python train.py --train_examples=184686 --n_mels=64 --spec_augment=true --win_length=512 --kernel_size=3 --stem="single" --widths=[128, 256, 512] --loss="cross_entropy" --eps=1e-08 --adamw_lr_other_params=0.00072 --weight_decay=0.5
Rows from block 4, named by matrix and row number. Rows with one number belong to one channel. Each number is 500 + 25 x the weight over its row's rms, rounded and kept within 0 to 999. All counts start at 0. Numbers have three digits each. After the name is the row's rms in percent of the matrix's.
# convs1: first pointwise conv (model.blocks.4.convs.1.weight, 256x256x1x1), inputs 0-127
# convs3: second pointwise conv (model.blocks.4.convs.3.weight, 256x256x1x1, transposed), outputs 0-127
convs1.41 095:513521472489488494496496501501540494491486528545505492527475477525494487492510495470520484497521501486494508473497491522507524522519470521540499510487457528489480501468459496542537453522507483496469471514470551513511512504512509506456507510481506521526502504500508509495560461493464468520526542514467471493482570483501513492493441498537501492506507449524485511503477498512510458466469
convs1.42 094:487502509466527491514528488512484514476511512527517564495540540493465464468528476512505503507469511462495492494528544531495471507457504525534482486482528491496534532474504512496473523504503542523522515505505494513530525545484511489450522514499509487542482482468476465501500494469494523532460508498553490535449543525490490512518491487504462503479533454492503503503532470496480513522487
convs1.43 096:504506518508519535503477517500544498440474502498526548528491484469587490503468517499499482484462478527487496491490532503507494538510474520509479470514503483481541471487479485517468490488530508453503540457482487491506492511529484512493511533521537522462513505490485466506497508427518543488506473474529509470492449491496504482508537477478450526498454516495503501485524498536475463502495
convs1.44 092:484496552480509548474525490528512497494519467522513486519517475530552485507478515529503478442504482498502480506474552546513503469513534518477485473483530493538517508503501511488483473495488518512510500507500491506494546548514532540477484511477486496498541462484496562475494518567468480525493494518509571521464500510500511530527508461504520490541534512478507467524499485492494543493476
convs1.45 092:569520494524495474502488506528462534503517520486480517543554482495477522511514531481425479523520549490490479489488474466471447520474507483533426560489496494533505511504465490486482466503466544481479479508496482499543504543472529506510505504475483521489525531558506484513484501504482492500434512525508564539516531492513483489484457510510504485477473462498514488525496480497519529465534
convs1.46 118:476498498508457506511477477523475477502484482474494508502492509460527453479517495456458513473515476473504522507504530502549461453465533543485508522521511544500536492519458475472486530543478496513473480514515507510521522485482529495526530495504491499514521512494538440511490454468511490506492480518498442496541528465489487508501464539496508510494515500478433498513465532482539423471520
convs1.47 096:468510517526542546513515510559501460498482464529461534495457516517446460492491492467544458474501515490534508485540447507502460548517475499497512477486474518465491512541504521494509548493513487499496534520489500468488501521499525494486497533494495525459525504569518480502511515487501464491505500496483540503454509503519543498518509491491467506490536492500494519532502517465520489515492
convs1.48 105:484469521513482515475478502492505508513493475469525501543522492488472493456498503533517504488505548513493487482521572490512466449491516510525484546512518514511499479531526458528468526453460505457478511494491499466525477488484476521475501515461534519499514484501510531486465533471482543526467483519463508450509548483518487543494457511467497491495485480501432520511495514490499462499492
convs1.49 100:485485489493482508505515494527511485508504550510527502506522533408499451523506480489510471514522452520502524488530492524495493521507485457487496496517482505552525502439537548510515484526540553488507482498540527485517483537491523540504559507495498452467494513537522541506511498475457546552516449508499474472451523534493494490522479489501473505486514562481453486485493497533497493473519
convs1.50 103:508545465565491384495492493564486497518556523491489468515496469518516488476518524469508473491523507474492519513527485537507484512489515520502554482465516492473499498467487464485494485490464494494480486531489488508505472529511471553518446481512474492454535489509510459496501482506519479519496451514488482475515498503525475494469427497493549477472482477487495520519462543505496527500483
convs1.51 097:538569503503495464510492515519490480504505513506516510512492516573508488516494536509505491465523520542526467514491529502512526503506497494496496478483506504462453532500554469476485475526445512490497462433496550525512494516499521466515513507469465458472453549484504542514503512517507481552477524519468514521525531516479477473505484536494517553495504504497488473507495526476524476472565
convs1.52 093:500569485485506488478526516476482516511494481488512477487538488562498478482494505523519532492475501523434518516494493517457492504512518507509485516536496499529529508508495519484567495540489434499465475499506514486501510530528454497508526540498458511522484561527475510568505521491455492514503487464472493518504493494492502476487467488488496535495464511442493522524502487462532495528510
convs1.53 105:490460543515485528509511530569509491471530493469497467509452527511495529538463514511510500491487531492469494481521510505474490483496477527474471499497487538510476542517481496510525457506494493510502502484486443488473461568495502486504532497494466499478498458439535557439463464469499472486573549496504481464494550487512500502462492483510539517489494502480516462487493514516510517506500
convs1.54 099:492542510482485466520516480436520467516489513494505458494458579519509459493535478469533485470515495542508517461490583517468510465494504502515497503484500483515496525503500497484480537460529490492509527537513451510489516549509522519504462532501473503464494484497501491469574534517480515498520509443489490482545521449459494491495497480493469469492525479534481516511476473508518513494513
convs1.55 091:496498511538502501509487551517473510487500514461488502485465502540474506495498497515481527549491512492496516448507487521507484574464547509480486500512508463527482510469522523492470513501523515488464495546463471497479470538490492492485438469489490537511473502501484469490511477514526484496466537471464488519486517463457491464506487474530498502505463492448485495464498556518535518486453
convs1.56 097:485428507524475479492454519529469495510488471439479511483505493514515487523510520498549531509486512518475466511500493502498527514504478505496519539534475528513469507539535526502483465455503546518488495534494509515419467525504496526527516492507513583532480479491517500509516440524492528477534473498508526492486472500482538530479496538494469497508536513505498456512513471522492480516522
convs1.57 099:512525484492507466493499489478518526506539505481499554514535476509525522494504467510437430461483519500531497490494471500524515497472485475524515478486498447501515515491497550455488516498477538469496487503493534504518454469489537502473437525513441497507490498543499540530499519475533488503494495525438475509458459486551492497496473468482490515518493500473499441491502502493559521537518
convs1.58 098:482564474537488459505594515518487526522496496525471458483495516449521470499499517522498517497515462490544529497511474523515578504480517462524469496490519499488497524520500525510535510479478530461521488517498464488533528525492460528421525484500486494474507484532488476493526461506504490523519489506556497467517491500528490523513482490504476519522479522505502535532504501492486498502519
convs1.59 090:495501485542503534506498521523478491474527526503487523513517514488534418494468477477473464511500539452522484478488489461491470521489490491489476544523501476511525502478508531495517512471521482520503489499474507513476511532445485501517499478484479510490512515529495577484476487476507523510468479527520507494484470514513524519474493528457539473483482480463514561479539495472524513487546
convs1.60 104:510476491499498512501530476485511460501537534494489514481520484489482506491499493522551542476491515508528495511502536514478474551542506501495536504483486480470536497497532469486512556469515485496540492505494469572482481484466457515503488438486476486496512502482527474514496516494505496481497487484496484529474513506497523485484499515509487482547520550556501529483536493501493465478506
convs1.61 096:456463509508461552527492495518504468497479460514503495466496451525468473488551492482496511498508512479471545479475515535492478487484505494497507499509499550482551500508510509488483512506505489487485482487520450491487501508482450499527495506465468545518458501443438488514504476553499511526486517469503525477505489478468468534522483514515471548465501479560513504445501516485480496541492
convs1.62 097:536495508444505457530510506503518491530501530474507529481501529467475490517484506485540466531508443485472438499484516514505486507479555498516515484543490472497546526514486468517523471514498540485509452527529530503539480477488502490478510454504519497519464465527439485461476495503509524476516498494542503437469508480515478484522484544496508486487497484485516512515490491518457510503500
convs1.63 092:480569516509505488504478545534506485486529534483471514519561517542512507507497487465519490494560484494476468488468475473498532498481517515507499476521556503502474474538514528522504471509527505519484479516490516515465533485490497491499525515535530478522489463460519513536493484523464501503505539513475496454514466478507489463505524494466479481499527483444499497473482513522522501471561
convs1.64 106:542476504499535536502532564487506455453508427514478526542498495502477517471489491545530463513505462495498490500522440510471524482492515496506480485523491521468505500529504501544475480515495513514494488505500524480486497524508473532481494520485523481519514491479510560491502467505494545513497497517479439489519487492497508517485513441494514483536496505501542488471518483487496513498504
convs1.65 105:514487481518487519522517470487505512498478478501528512511509543559530510507487527507445502547523514477499468526532515513500482476477496492471543482506551465465527438501521531507508525478506453532519522457475503464497532540520499489518461506485446501482519482531490496505498529520506533466507544471529541497472518499482495525522531489505533493480484502503543484497552505461500521505476
convs1.66 105:526517487515445476513494528499484520521519447501492451452485487528517522506455502470438515527484512454534550503473456509495520478491494519498485499493522499478496525454513501517532497481499505524500488473496484519525478482536550462480457480458516502505510500510483468513538455502501498458512485517446529509454488515549516491496474509508496489509517513501447550479472505512492556477508
convs1.67 090:525499503469476471478495500424499476500455504505478475490502499552466479493487492490429559506540507522505520527546503533528522531505493525526514512540494500525480468518445578500494500495544475495509487490488493511528516549523516517503456494503473531539500490532501522478500516509489512492510474498493501495479521465509506481503498471494499472538524497489511476494528501498517454487541
convs1.68 097:491486540471491537475491473530517458512495486506494544525474487474466499500483524443499471487511503518515488486485518478499454501474484499517513510553480517496498507464518484497532510501490520505482476486498479527494486454513509481477555454473503492466505529497499524511479496499496523453482502505507510531472483459513522485510524542522493450475536496466482486543516504526518510491497
convs1.69 092:472463466483500536473478526531466505454473502465503553479508481492480520502476542500526512493492546464496499492498523484474475509524475525489555462494476507509521493502489546513520512504477493505470511497491494478526492458490493509493565492485534514477525483512509474510497515513494457446484473496522498476508482480499500493484553530476483547499556482499530471500519531496480553499505
convs1.70 091:472449512473540514496475507527481524505506438480505500474522498492474468515486495505513461500507481492497513503501475461513514505515533492469527479501528564512499546506510532525466492468489496487474486488504497516489518528533471520509577525480487513467505444518526497512523510486515504482499460495496542524499435487489484508493463520504513501513518446468487503482504469512492506450522
convs1.71 100:469548522502491500454521545486464499482497510489486501524492470531504482519527512460497470468474535446510540499467499455489486510498545549506515529502445490522512535500526539493483470505511518536478472485528475490516524479465482548486503507527490486487491445558502504491515503500495479516491516517507483521517525497520514459498514522499503490484531484449531462485457527520482482507485
convs1.72 094:535473534499497494480553518515494509504507522505516484469503492549487519520505529535493498521544515510499507539491505510467467535456572488502508431488496486504495504503546504495499531487469490496490473472486506490499481488508464537466512491530531512515517496475538472518486533526475504477480514514506512494470529501564495510513453518477490547541494484528492535492486537426499501496473
convs1.73 097:509524459513510532509533502496509495518536520505523564513486488515450499512513483502534458500521541489520496505505542478528533493489511521472445463452513506487501523528540500537487535500521466488501538506518501465443547475513536487473500495465528544488510515459494479513497567508464493532514477525479526497463525509509504520475494509511503519496476499516489510530484473482500519547490
convs1.74 103:520466481484469507484482502487474472524507493518505514534494493500466509535486450434489514519476490524511476469495526481505503471500483478529457510501521449516502534486521485493516473491459506512536496465502516499499455467519512487506500459474520495497496500476449521497485533503530486510547507494518519472485493516565498492482544534503474499503506488491501499498504494517512523518504
convs1.75 106:505530480496525504473537551506502519498519513510471525494517495517482526487514497517567493493505490460517525481467446546522453524515528524476464523471520502519502498547455514525452532476483494497523511497477507475471484525506500535492521496509532450498535538534489566477538511490506487491504515508475536481459532539516477520503520498512514483515528484479474459489504492498517428489476
convs1.76 090:492509536482497502469511520526555486446517527505506506513525473459530556522486509500475522514450543527502503504463513508463504545493509486520517492515501499508503543527466495496544454532444499496525511532536505512482504489462518479513520506489499496496514537517533506501480534429493497462488488537555535536495441476498534510468488536491487488479470450475517516513508507494501496501479
convs1.77 102:500520454512545581482454524458501528480497478492462536436497496487470524464496537500479457522482518488487467500489472501508474494475509526502461545543516530502456496528514520498478503474492537477507461502486473520481511534489507531494505516483497454512515539566501486479575532521503508477528522520511517538509450500508506498466497455486461524489476517482467501464482490492524542496487
convs1.78 092:572553482496527465506532508505524467526529515485511484508527503500498500490477444499537484495500468501512507515494503475459464536508469509508491543457466501488507495497489513481504478514487501495489471530496498502500530522485508530510575489494501513527549522515556515508479510480491469493498534510519491480530512496488549481507518502471515471467504491540493488487497440453499505498506
convs1.79 110:493498533506463520520529487498521497527460459499509538532504480515510489489505483484529464522503518467514499470477518501477488476489530501432460464515465535520501492484453537477471517560518479506533507503484529502459474521534447471469512526473471470491497465481495520495508527496507504504516514520465492524506487448498522523544464482478572501535492534482495452488460492497559471483483
convs1.80 099:547500535539446525512466446478535483472521510498488507487517434562474519468519496470535499464480489507480523494517509486530418518519522494487508496522476477560517497469511514547470514513508499499510452501459482541476525527504474517514491444483486571470468506481508477507485488557481486476518517490536489500476541460521514516468502515517511514492479540505511485461507508485501488496479
convs1.81 082:526453491550509462489539512504500493508510502502464457495517547513583499508523503482514480498496471515511535476511535485472503454482515500507509510575499493451532524477519488519538512520557491495479516487489523495526523544480522536533441519484508478529497513506490494476513497528538508537519500522521525501515492498502452446528499498475481493493462408509458513441513497497478507500518
convs1.82 099:528517490584501547518518503489492483551484486470525484520483503496517518481511507487489526507504497537492508504514516506483484510472495499492530476516512490464486524481507511525474506491476511479480498459509488518526479480456509505534509471442538546436519475527455483499507526488527507559548522546517512501493474513534564531465508478475542530517498527504457525466473490536484481527515
convs1.83 093:504547492475516496479527509501496495531492523467523498489495498492493473513444460454504510523534525514473490482539511508499475540514525480515494457497479495452493457494501489473465551503482537487490513530530517480505525504504508498516527473451480467529524502490521507494545459522531512497506484568506479420455543510521554503478529496464553529484470493501528492493475489506491469462507
convs1.84 093:505547482539484532505538539514497511535464506523504547504502496474520464469526523487513518501533475498545495497547530478518517545522499489506482509473484520496521514527488493522467500472500490463483530488492492480484458511472542486548497490486518479495471522479463482506553490516484497508574481490458496515545451473502496494459507519537495502492491514467474497497472507539494469514488
convs1.85 093:514538530540504495489505535478495482488533472495515504492487463564517463489479533484502491493537486481498512488500493519484530525493502482490477497519494500507502495547483541496541497537535539518525469472542462483514466497509507487482509488513504545428478484500488493489470526519482477477511517521528470451472494489511466478529470476513498539516455472510485521516494497540478496534505
convs1.86 092:555514525534501532515482496506517515498487498511514507487506490498472510500494508482494550508511507532471494505495462470502440550479522476513483489539505516485452482507497545500531483493472470498510452480494485532493485514470501450518494488465523499507509504430494541486531524536464505512518505537509484496461475449513493503448478527480549510483463522526504493478494487482506463508529
convs1.87 103:507526502495526553475495523512502515468520495524541535516502469511535507499512480495508506497507493482493516500500480543493499466486503455520530494531497481512533497490514526485539499467495517512498469519514484491495553558474475514525474493493469521522506512514492549509494521501502550499504487537467571521478503529514522501529515530487497495504488486531523484517554480524486507504501
convs1.88 102:502567504496440549504497506511468500524486518505488470515497476542480487501478454508507533530491491468481466493516545529486522524521482495530532511479515548519472520477481486496467509488550496497507517524497518484494508496533505517508544524475504473497548491516495444492503537482458461490474461531473534503490528515481488473525473487491507480489521488481477478531475482525460472465521
convs1.89 101:532496453498511524496540511514527510487554491473516490531492539503478493489514472491578542455483520465497488512494473552511526461447483518509478535492525471471534515491506463523494497501512508498503489491499486513507508552483517494497468506509511529536537529536474511477520461512503509521470537480529512480493509490546538534492456531521474517504521475536539498476526476517479483508476
convs1.90 095:480496499495540492524521491511464513488520517545511514514507506528492492501481490477478515497548443477474528487476526498515454523472483503528457528481486476493538519503445494498564498494454528504501482503465527490501532463485517490517483506505463484474489504490530524424505529495495500465540506515507524497475475461496559527470465547442537452469514511507502479503480512450509487522509
convs1.91 095:514437469481493475477530488494508499458487560500537497507511498482516482504506514491411519518513524472538515489455459513503472476521536496496491510498472479498509465530555525475496476478472487525465515482491468474516510484511530492483513501489486520505508572453504499529512565503518556499522525510529505539519483551533524513492475487488508523497506491489540501487503493478459521510490
convs1.92 101:488471484490483493475470493452525494512528504491506471478561501529486481498494486550539535536503523557472495466497536480525467535506487477507465532508478511519496518487493514483532484493490490477483509503544526493505510503507453497484534521546496519455548495537502529463500513460497486526482515524515506485478493498534457521498454517466538496502508516474532451536456502519524492500497
convs3.41 091:474476500527501538481487514550532523507474509457473527503510484504509490490483526478473499513490462477497515522445498526503518504513491493490472498484444535511495479515494509524483458507503497518488511493539500502532494476468535478475548501507501505484522484459461515496431453472497523507495500504500487504489499518494489465500547496535499521461478538512484490530493476472486498506500
convs3.42 099:483475507513513484470468511520556454518464514534527491492473458446506456466473489514503513509485510489511514467468516511479495506527505499500541484480483481477486494516517485512524521522477475465495513482505517448487517484429487501490441467507505483527497532484529465446553509491481507485519508497515481510488420486524509517497430487470456494530518453493514496477480500511463500513495
convs3.43 094:468484496469473466468498505541520538537474497541533470512489456502472463528534499479482481500501480475514482458518505506508496547506526494474545485536500489516481477486506520507487508474488542508503507478493523481501516490548524520511550493509499538487475499495484502536477515486477558456472509493491507484458481517519498495469544498532504486511504472512526475518542509499481479562513
convs3.44 113:545492505514508514476479490466521500489488516493508506526493516443492517473497477491503502491494522483528521560515517488466535468514552473514457515503463506488477504477534534478528478491497461481511529477518482537471500474495499505521417514464522454495558540440509536515508498516471486528488532447512483535449476489509497502489494488536523505540491497517498489525459511495514477495449
convs3.45 106:555532474506507487505503476485471530497522531497538481507535509493510509500510489477459506496491477437499510475493523467530472472493504454550502476498490482515486528480474506529482509474506552471482534535490510464497538456528481488501490482547477498507510473494547530479532514494521506555457496482529511484473502537459504523476493498462522473466511517466474471530447509492511522525508
convs3.46 103:514474514499522479452490502489474502461463479427533482510509455475487495524451501503515541498524456498495524467502473470453465494528516497507507493521553494499510453518498489480459470527470499552505496517472486522462483476483529517486485495517498513486461454502439488511512518515488469529484532507489494491514527523502509506470484491500486496523495500487514506455518513492523527490479
convs3.47 109:477475491475501497442472474544519551499524497495479484525502508510470480494465510531518507479492495485491441499480457506486485516553508503515534466536487507504529518491505517496500495495499514494519526541505497479498487523486476525508549507501509490502538461501465494499466528492461472469479490505510488465525540489561463502514492475491472516482489497462470478490518465502489496506463
convs3.48 098:511471520530539463482537522474497457455546443476522476538525520486503505551518465491507503489533501510510511509485454528502461478491482540509465490506536493497516464493508501489470490475507484520494516488527510521525466512503511552455485456513478512506508558498536492482479529525486482479540509495484508497521474522482501501514489514466508506472510453464493513489517494516483525516510
convs3.49 104:494475501461511526502516508518494477530508516529603491513504494502462515465431511497496499477420515492461495517467521489440538491488510521510493492506478501467503498512473507524551509540517544535481515497534439515485506506496561480504505584515487481495509513505478502536508499471525509480517504487455494493508487505498516510502460513490503478478520487462498526510525495535516530458567
convs3.50 107:506476494468493562494531504526469499493484502491503518493497469484543506476524490527511498495470507557441486507498515515523474470490458443543501506462469514496503525528475454515504469500506539485507497490497518474482498471449507484475544497478508473530499449507502513485519457496510494488488484508531503492504538475504523499475476466509497490517525510498473495544482480530528418451486
convs3.51 100:497432500479550478537453464499503489477493513502480508513499510537537467539488536506490486482474479543478466501521496512511531528516526477500481538521526442506569507524508495527502534473493532480528483485474492475472503443552511538530499514453498518531500540509542503491552494485534476496518485505468508512490539440503463496485496544492555460500471505509508499470522521520531514529474
convs3.52 098:551493548462460496497543488487517476508510521476489491521481494512479454467531506502519492464518507488471469558498521513509512481506486478492483547526557464491447520497497511460501497469499463498538501490483501493487476490519467493493478514495492485522531512455491491483504466501493483493496496521528500503479497511475554568499475488535481523495491508531495493543500531532516507481488
convs3.53 099:521521468486513515534473520495549523514534496505437516486493523455542494515540550519512486544484486487511558523502489486486509482508480449512498483484458550493530510465500488507486502501512516496482487502521504485483484489501500474513489515524518514469490504453576448483519531498518490570463494507502466553489490543543500470511500540440475486490487514527481492540492472503517451482469
convs3.54 099:488506516518514505497507499488524528499511470538511466455492570486523472500480494487498482407480513470512503501486477480493517506488493501474493499492499473443568527490526500518502532526529505500520513526485502488503493525517503506501470518472500553441503455493515469487516501508499506501449507556497501418497469458483465475497545559485499522520503536503491506492490515497466508496466
convs3.55 087:494470456516475513506526518489514535518477459501511529533508508486504526486479484471504528515545484473509459506532517510498483492508479514496498500508485522479476529512489533509442483516490488512504522473488495533534522504494466499491469510494542439538521484528519548494474479498439516497460484516500527527515473535500484449518516449469501536514539512489505505488520482467517509507541
convs3.56 093:533536456479510511487513492512523497520491498530568497514471447483506528499503513500509548486515501488520483549492482480488497514478533514439499501546512512471496489497505499508487507467549535531564434495501516525513513503478525492477506509475484507502530484510500504469465526470523533539479520488527530500484493496471498522480555499491458484487524441519531459467526528532502466499496
convs3.57 106:509520527522482578504494510505521514460517479462508479460458525465442509488516504535459514516525477514522486518484506453481484515513501461498515503498507477504475518518452523497513501496488508448499491520499466469492507504504520480516507525477503512470501505510506534492475503500519491479493539520465491505563492488503485484515492531483486480578497517507475514503528527505409495529483
convs3.58 100:513530485523480526539491502539483474486494460486548467514514456462525518538497498536514488508495469486526493537525480514524478491508517521511509507535525531545493506499526497494489451463500517524487477470492524488516505498488529459538510492531482486513499551512501499501522527466457490541505490470470516525501497504488496559496495507499473464478485493534506454490489465533508476459485
convs3.59 091:514497471477451544460502503511523526486520525462489463502525502586497524527546494518518500540580514502507544486464496468535532516479489509511493500534477498504513459473538472501512479480504497510517481480532502492438475491514488475475505505542522486529489479484502483469493482483519502505524490478494530488483512522512497475516466504527521493535546501526515463483491485487479479491526
convs3.60 112:486463531482507513495520497493484497498510488516483496525530463525504502501488508481488529497473502561485510491523470456561480506510501486492534481488517510504529499501447476506526538514515510508454485523516523498490522504502545538511494547496527491466488501510481493520511489472507522515497485489495495503528504517548518531506510492522463477525530488537466519523538489486561493534510
convs3.61 088:486576525475516492467495495511456476500503486488495552575500514495502467477476526570490458505481492508475478488525487507492527526514458514506518445523509525493454520486474480468505480504512490516530471528500535503475532502517532520484502506519472500467519470544484502524536475490521525470488490503477489482551572497469517504496514506489482556478488479439508482468502485532506496470498
convs3.62 099:501510507508454517501531492475492501523528465530498500499477544512521484498483519511494536487504483517472532491481475498458500521500470473467534482485485490522529503485488477483501514525478543492508489554457488469460480502533506519506469486484506504535440457502451516477540444508490524432554500529475481509511539536497477495465504491530486518498504484466520499498512500506490523488514
convs3.63 099:500478508489535477499510448457493516506497500529521500528477512505523451474497524475521496513475502531492514484496499506507548527522492515493477546492485513482535512506474528539516526495489511477465494517480499511499505499509510521538507563482549503585516482552508513473509493520516485518490500552501490447496475468493518509444554541468512525526500493486500462527506471538511481494510
convs3.64 104:527464505495480494498484473506542538496481486532503489518476477451514535448526500502539482474515509485511509516485484470426533484504484449498473483467491505478493505510541521496490493482479492556505518515493470478498524504502475482462473524486516488522502514522504512515502498468524529486489475518521547522527475486501471486541493529500485524530487521472532527437477503496479506489517
convs3.65 094:507517498453530467540491510523463491464495534489502488511475519539478477479545505473540432477472496454474478509490524492485490516454508529460482525494443524537469476475471471468461499516461483512491457491501539521491513497500457532501500497510521496508523500523509506500472491478496536514499520536483462494547491474527476461509499537497482476506486515521486503489484451530521476504481
convs3.66 110:494442482471477501510482440549522469468537510469505439501494512464501480474498496490492491506525518479524494502528465446527516494502524509487519497506527477491466528515478508522534530504483508542505489484514489523499518502471484494480436498499506509465497546446542477484513491458488478492495485518533511521507469473470518523496495513472489468558543484512497528466492479478483521479494
convs3.67 094:482459490515461532472530456472481485483493510487540521468468539451493453507484542505449486506489515488522494498531512464551521511504541560535458497511525477541507502510517487534512505520468506510465509529487512485538516470533459562513449492475493490557522479509495474500524531518472487521496559492474399482484473529506506501443502459513523517534517505482492493457509514510548503526506
convs3.68 099:501527482468525477498501511513507549470459522458541476495503515508512505485493476517511526471400488478501483493479482456498489503544533530519483495537491530501516493534520536490482534494453510492544487489511505496467489522520522532519490559464498525485502490483532449490495491500502511491455466509541477510506499505548496454487551466487477468484505515510549499496472501535493523528445
convs3.69 090:474491496521497468497535485500477524465483538506473465476463474511564480490508480466471451490487480539476508479475499465523518511505500543472524514470464479477494475524498477538523453533541505566457508484537519437500554543499518492471509535472472508476504530472490499524535494489501505476531468530495521467488459525470510488507487499487440451488534501516486525489520546515469485493516
convs3.70 095:494483517493516475481491537479451493458530477484490527447474515538504546498482464533457492485453504503520497542507500474505519534501508473538518481517526445505466523492482494498531493540471479470503555497492480475506535528485487499498474494491551504452510498520513536486505496504478482501564483531470511464496487509510528495504512508501476494460541530494458442477514515469557526472528
convs3.71 094:494490488482467509489518533484496514564517501491532523507505495521486532466507517490541500502477443502453536492481495501460514511507581520471467460513514491487481465542535526523522474504467475466494519499537494524483510461523514495506539505464525524515515470506499468548502571505522514520490509472483499493505536518476461527483525506508508486479500530498526500478497468496509466501491
convs3.72 099:516487501502519495506535459488494498399470549474477464504475496521510509540505502518503511522527455523532469492514465499506518451454521468487502480500511483468491534470469492527514468526486514518478505513449497484569535513497498527502509520507500534503500527496509486509480498482518469483509487531526484520534514508506455527477451481539505500544469497500446511492500514499528476496523
convs3.73 101:513506483464484497515518496496477466499541526579535490484499470494495517502470485487483498513499493479461529476509537486511511505471476481516492529455489494474516470505517461532531503529501520543491530500478479502478468476501459523542462503503487510499495487488471488531543527476494515492495532516559474494494462494522518511480506504529509455515568425503502550528495478502526519519506
convs3.74 096:519455490515496513471535501525512526512526460492506502504574458517492532557503521509493524522528537488499483491513489516462472532490504475471485454509504504482541530474477505497498499477489531527509479490462536484523484479523501519481506448492497518516471503523508514503497487559511487528530488540539538482504501496462518498537505501474504501501505480517494453470510493516521488443417
convs3.75 096:519489464504488502514519519462443567524479529556505473503506489473496506519445501509480504475521479517515503505533538539520524491463526541500498503492546544499513502499529429500483489540533478519460515486501511503508517484538478486482519481488496461500507488479502471519518466497502500487536519531465511558463529503470502500510540510505510499527509503511486487531492499483506495486479
convs3.76 095:508532533524523551509471477545534520483545527540516513492502491537508515502487471487542518504501496470535483494521501487495533464504505548526497529478476494485467509524484453547472506530531526445508502476532476508518499496471523472481501480515495501499513464518534493533480482496510499523473487474528524498495505500462443559497499535499472481468480539486491532532518522521540486528498
convs3.77 100:508491461505498522523501503532484460500528487539534507471465519448557485492500464480497486497495483541484508503539487522535518513546497467548491493472546523528468485491542482509510489544472498514478510469484454523437497506521510468518456521487485454485508513519490482469558529487501486472526480480503510502494494510503470538487504523513488524533529519514494501483472492496519547457512
convs3.78 084:457435494499506530501509508540480500472487488486493517509538503494464541538527493508469532557449475520494452542499532474498500497506497496523518499503498496522491504509523508508485505511488507514554541525468467501526480535474512452502488543473482498480495507467459491519449481467476500475518509504466521517469514510524502489540523509478547505501455491491499519517472515525446498476520
convs3.79 114:488497519483490530456542492517495509472520529491499458536491525433509499464497483556455517429489478515501518484569502493511536449514544492497484483498504519475450480502500517541480502471467489517522517542521498487474557479569540465454520496520504515505500516457511499487512520492531505521509486510480485518511499462493513491485532518500536475509492518485513489514485487484504452527518
convs3.80 086:582503480453532509511493511495498481508472513509517496534497470524469563487494508478548512496522529514490537526504514502483485488476489480440478512500505498515535522498510503526516501501515492555505485527538517511544526506470470486535510494494485504533514522507509465480494475531480464509494533490485489457502514484498484554517494489504460533498533495527507483487522478490515480538473
convs3.81 104:510507458527454501477486523512480533521499516515505507518536505534539488504531516519517498523472470471516502532512544530512544481534471513504494461523570472488449509485471467473532478550531477473499527505481495482462521460497467487531548540495477493480497517531512461471539560509491494516501476488452491476483493474508527491511569490501502530534464451477483501526500511516521500505520
convs3.82 095:526484483462540492486522496460497524558485496475489486509490500517536531494505514478496541501478465503488541486519511547498460520481531508481507505466498502479502498511565474501481511470501500493478494498454458529498480523515517478476529520530473512456537428530495508505507521519507505465465510488489515508496542532504472445511510492511484534509490507494438524501548505546487469513495
convs3.83 099:545505526490503500506482527496511480529492503504521500477532499506512563469522523510480498416476511532469462475499471472530478480472509542503501515509491506491531523480517509506531511510483485504520505470467525527511447528508545505481540525538423485470534482508489458543532507493503486448506538491479494490511467478529521531451471484519470492537494511555522515438485473528524477494516
convs3.84 087:507497478496546505506492459518471480466506498500549444478513519483460489508502525454506500525509493500494558483505494538502476552502531542531504479511493493498524558460461491524502598515520537462507470539501573474509483468493474530533521505467452507509517526499463492521508501479485550492513427463510484512464532502497519458506478493484495518524490556480512495462531521511483531487518
convs3.85 098:489505491499487538512497501478515486520540488473519493484488457477506520568503481497496497509490521497474513553506502481487537479559464481464534494494520507498505474553525528515504494522447528467517477474519508541495527513485498472523512483486525501505538509506483506506495493496523475515503556486479486558464487484502512524524501449488510474545521478547483475512540534479499484526493
convs3.86 091:499517485515512492540473499497507511460458478488506538493500466519476512520518502495546451510516516501477490489471518513464475513528497519489507516533472492468543520486510490497476507502504513475510518528496491475495503484524501512496481480429460503454491495557477499518516499521468513461465516459483495432477548484517465475489497495481507514520477494477502468513492503506508489523456
convs3.87 109:520534534496510475516461536488513489518528476500471494476502495479479536471555495508479467485506560477486511489505534487482505487472501520528480461542540459479481479508491509492508488523524453497557529532503498491469494553542522487511493492551495513526464521491478479525551503494490475492492539511495515508471514487471499497518469505467492508476493494515516495522477521507521524500466
convs3.88 096:534486501487468532528486479484515533491546483520502489509489497578486513482456525487509497514503512510504514478517521450515501524498477477523467498508477519479517463475477543513493516497479473500519500468482459484503459512502524472524496529504521494525497503510517455513526462470494513527504470540507527503529458457465529493522512533451497532505510501497440496491502491516501507476516
convs3.89 104:533523497514513483495503457482519488538518451526473520475525498526491456521472527494501513516519531501516500489497529460470496539483488495499520502501460479518494514507521478508492518504484493490507465508476458469531501506507491517440520500504497478526440498502441502535478520487498551485485488536500543497478522543481541519533541469479484569465494471539499507491514500512481501449447
convs3.90 106:478548486517505494508492497500529493500515539445506499457492498539517519526488452491510485524513516539584582505495469530478518428534489532479505553505523509534467504511476471482551514490530478491450529444497506483536488480536498480432508501510473525469514478491557480493547504515493514507522495517497515473519492468500502478537503502509528539485476485493476492496505519478504497494555
convs3.91 091:475461482501440502466475467531515479491466541496482503491503492495503521515515502493486476504506489476507532513532548521562484520506493460491511468471510460482512520453456500527465511497499501482484488471467492499507507453474475464518472510494519497513508500454507502492507471517480496535487512504510526449487504458471550523518491470489498494488506508498470497499515462521502491496477
convs3.92 094:473478551463514489534507516493439515519465512474504517473491532512517491506532521523476482478487502514488487518490501513463472540518485505522538542501557463545504507490522488504519483501519536533507495463445516537540510515514517526490498517490483553510497481527493484525502524480441500490492468532477519489482530522516472496512499505461530527506529510482459442515503474534506482492498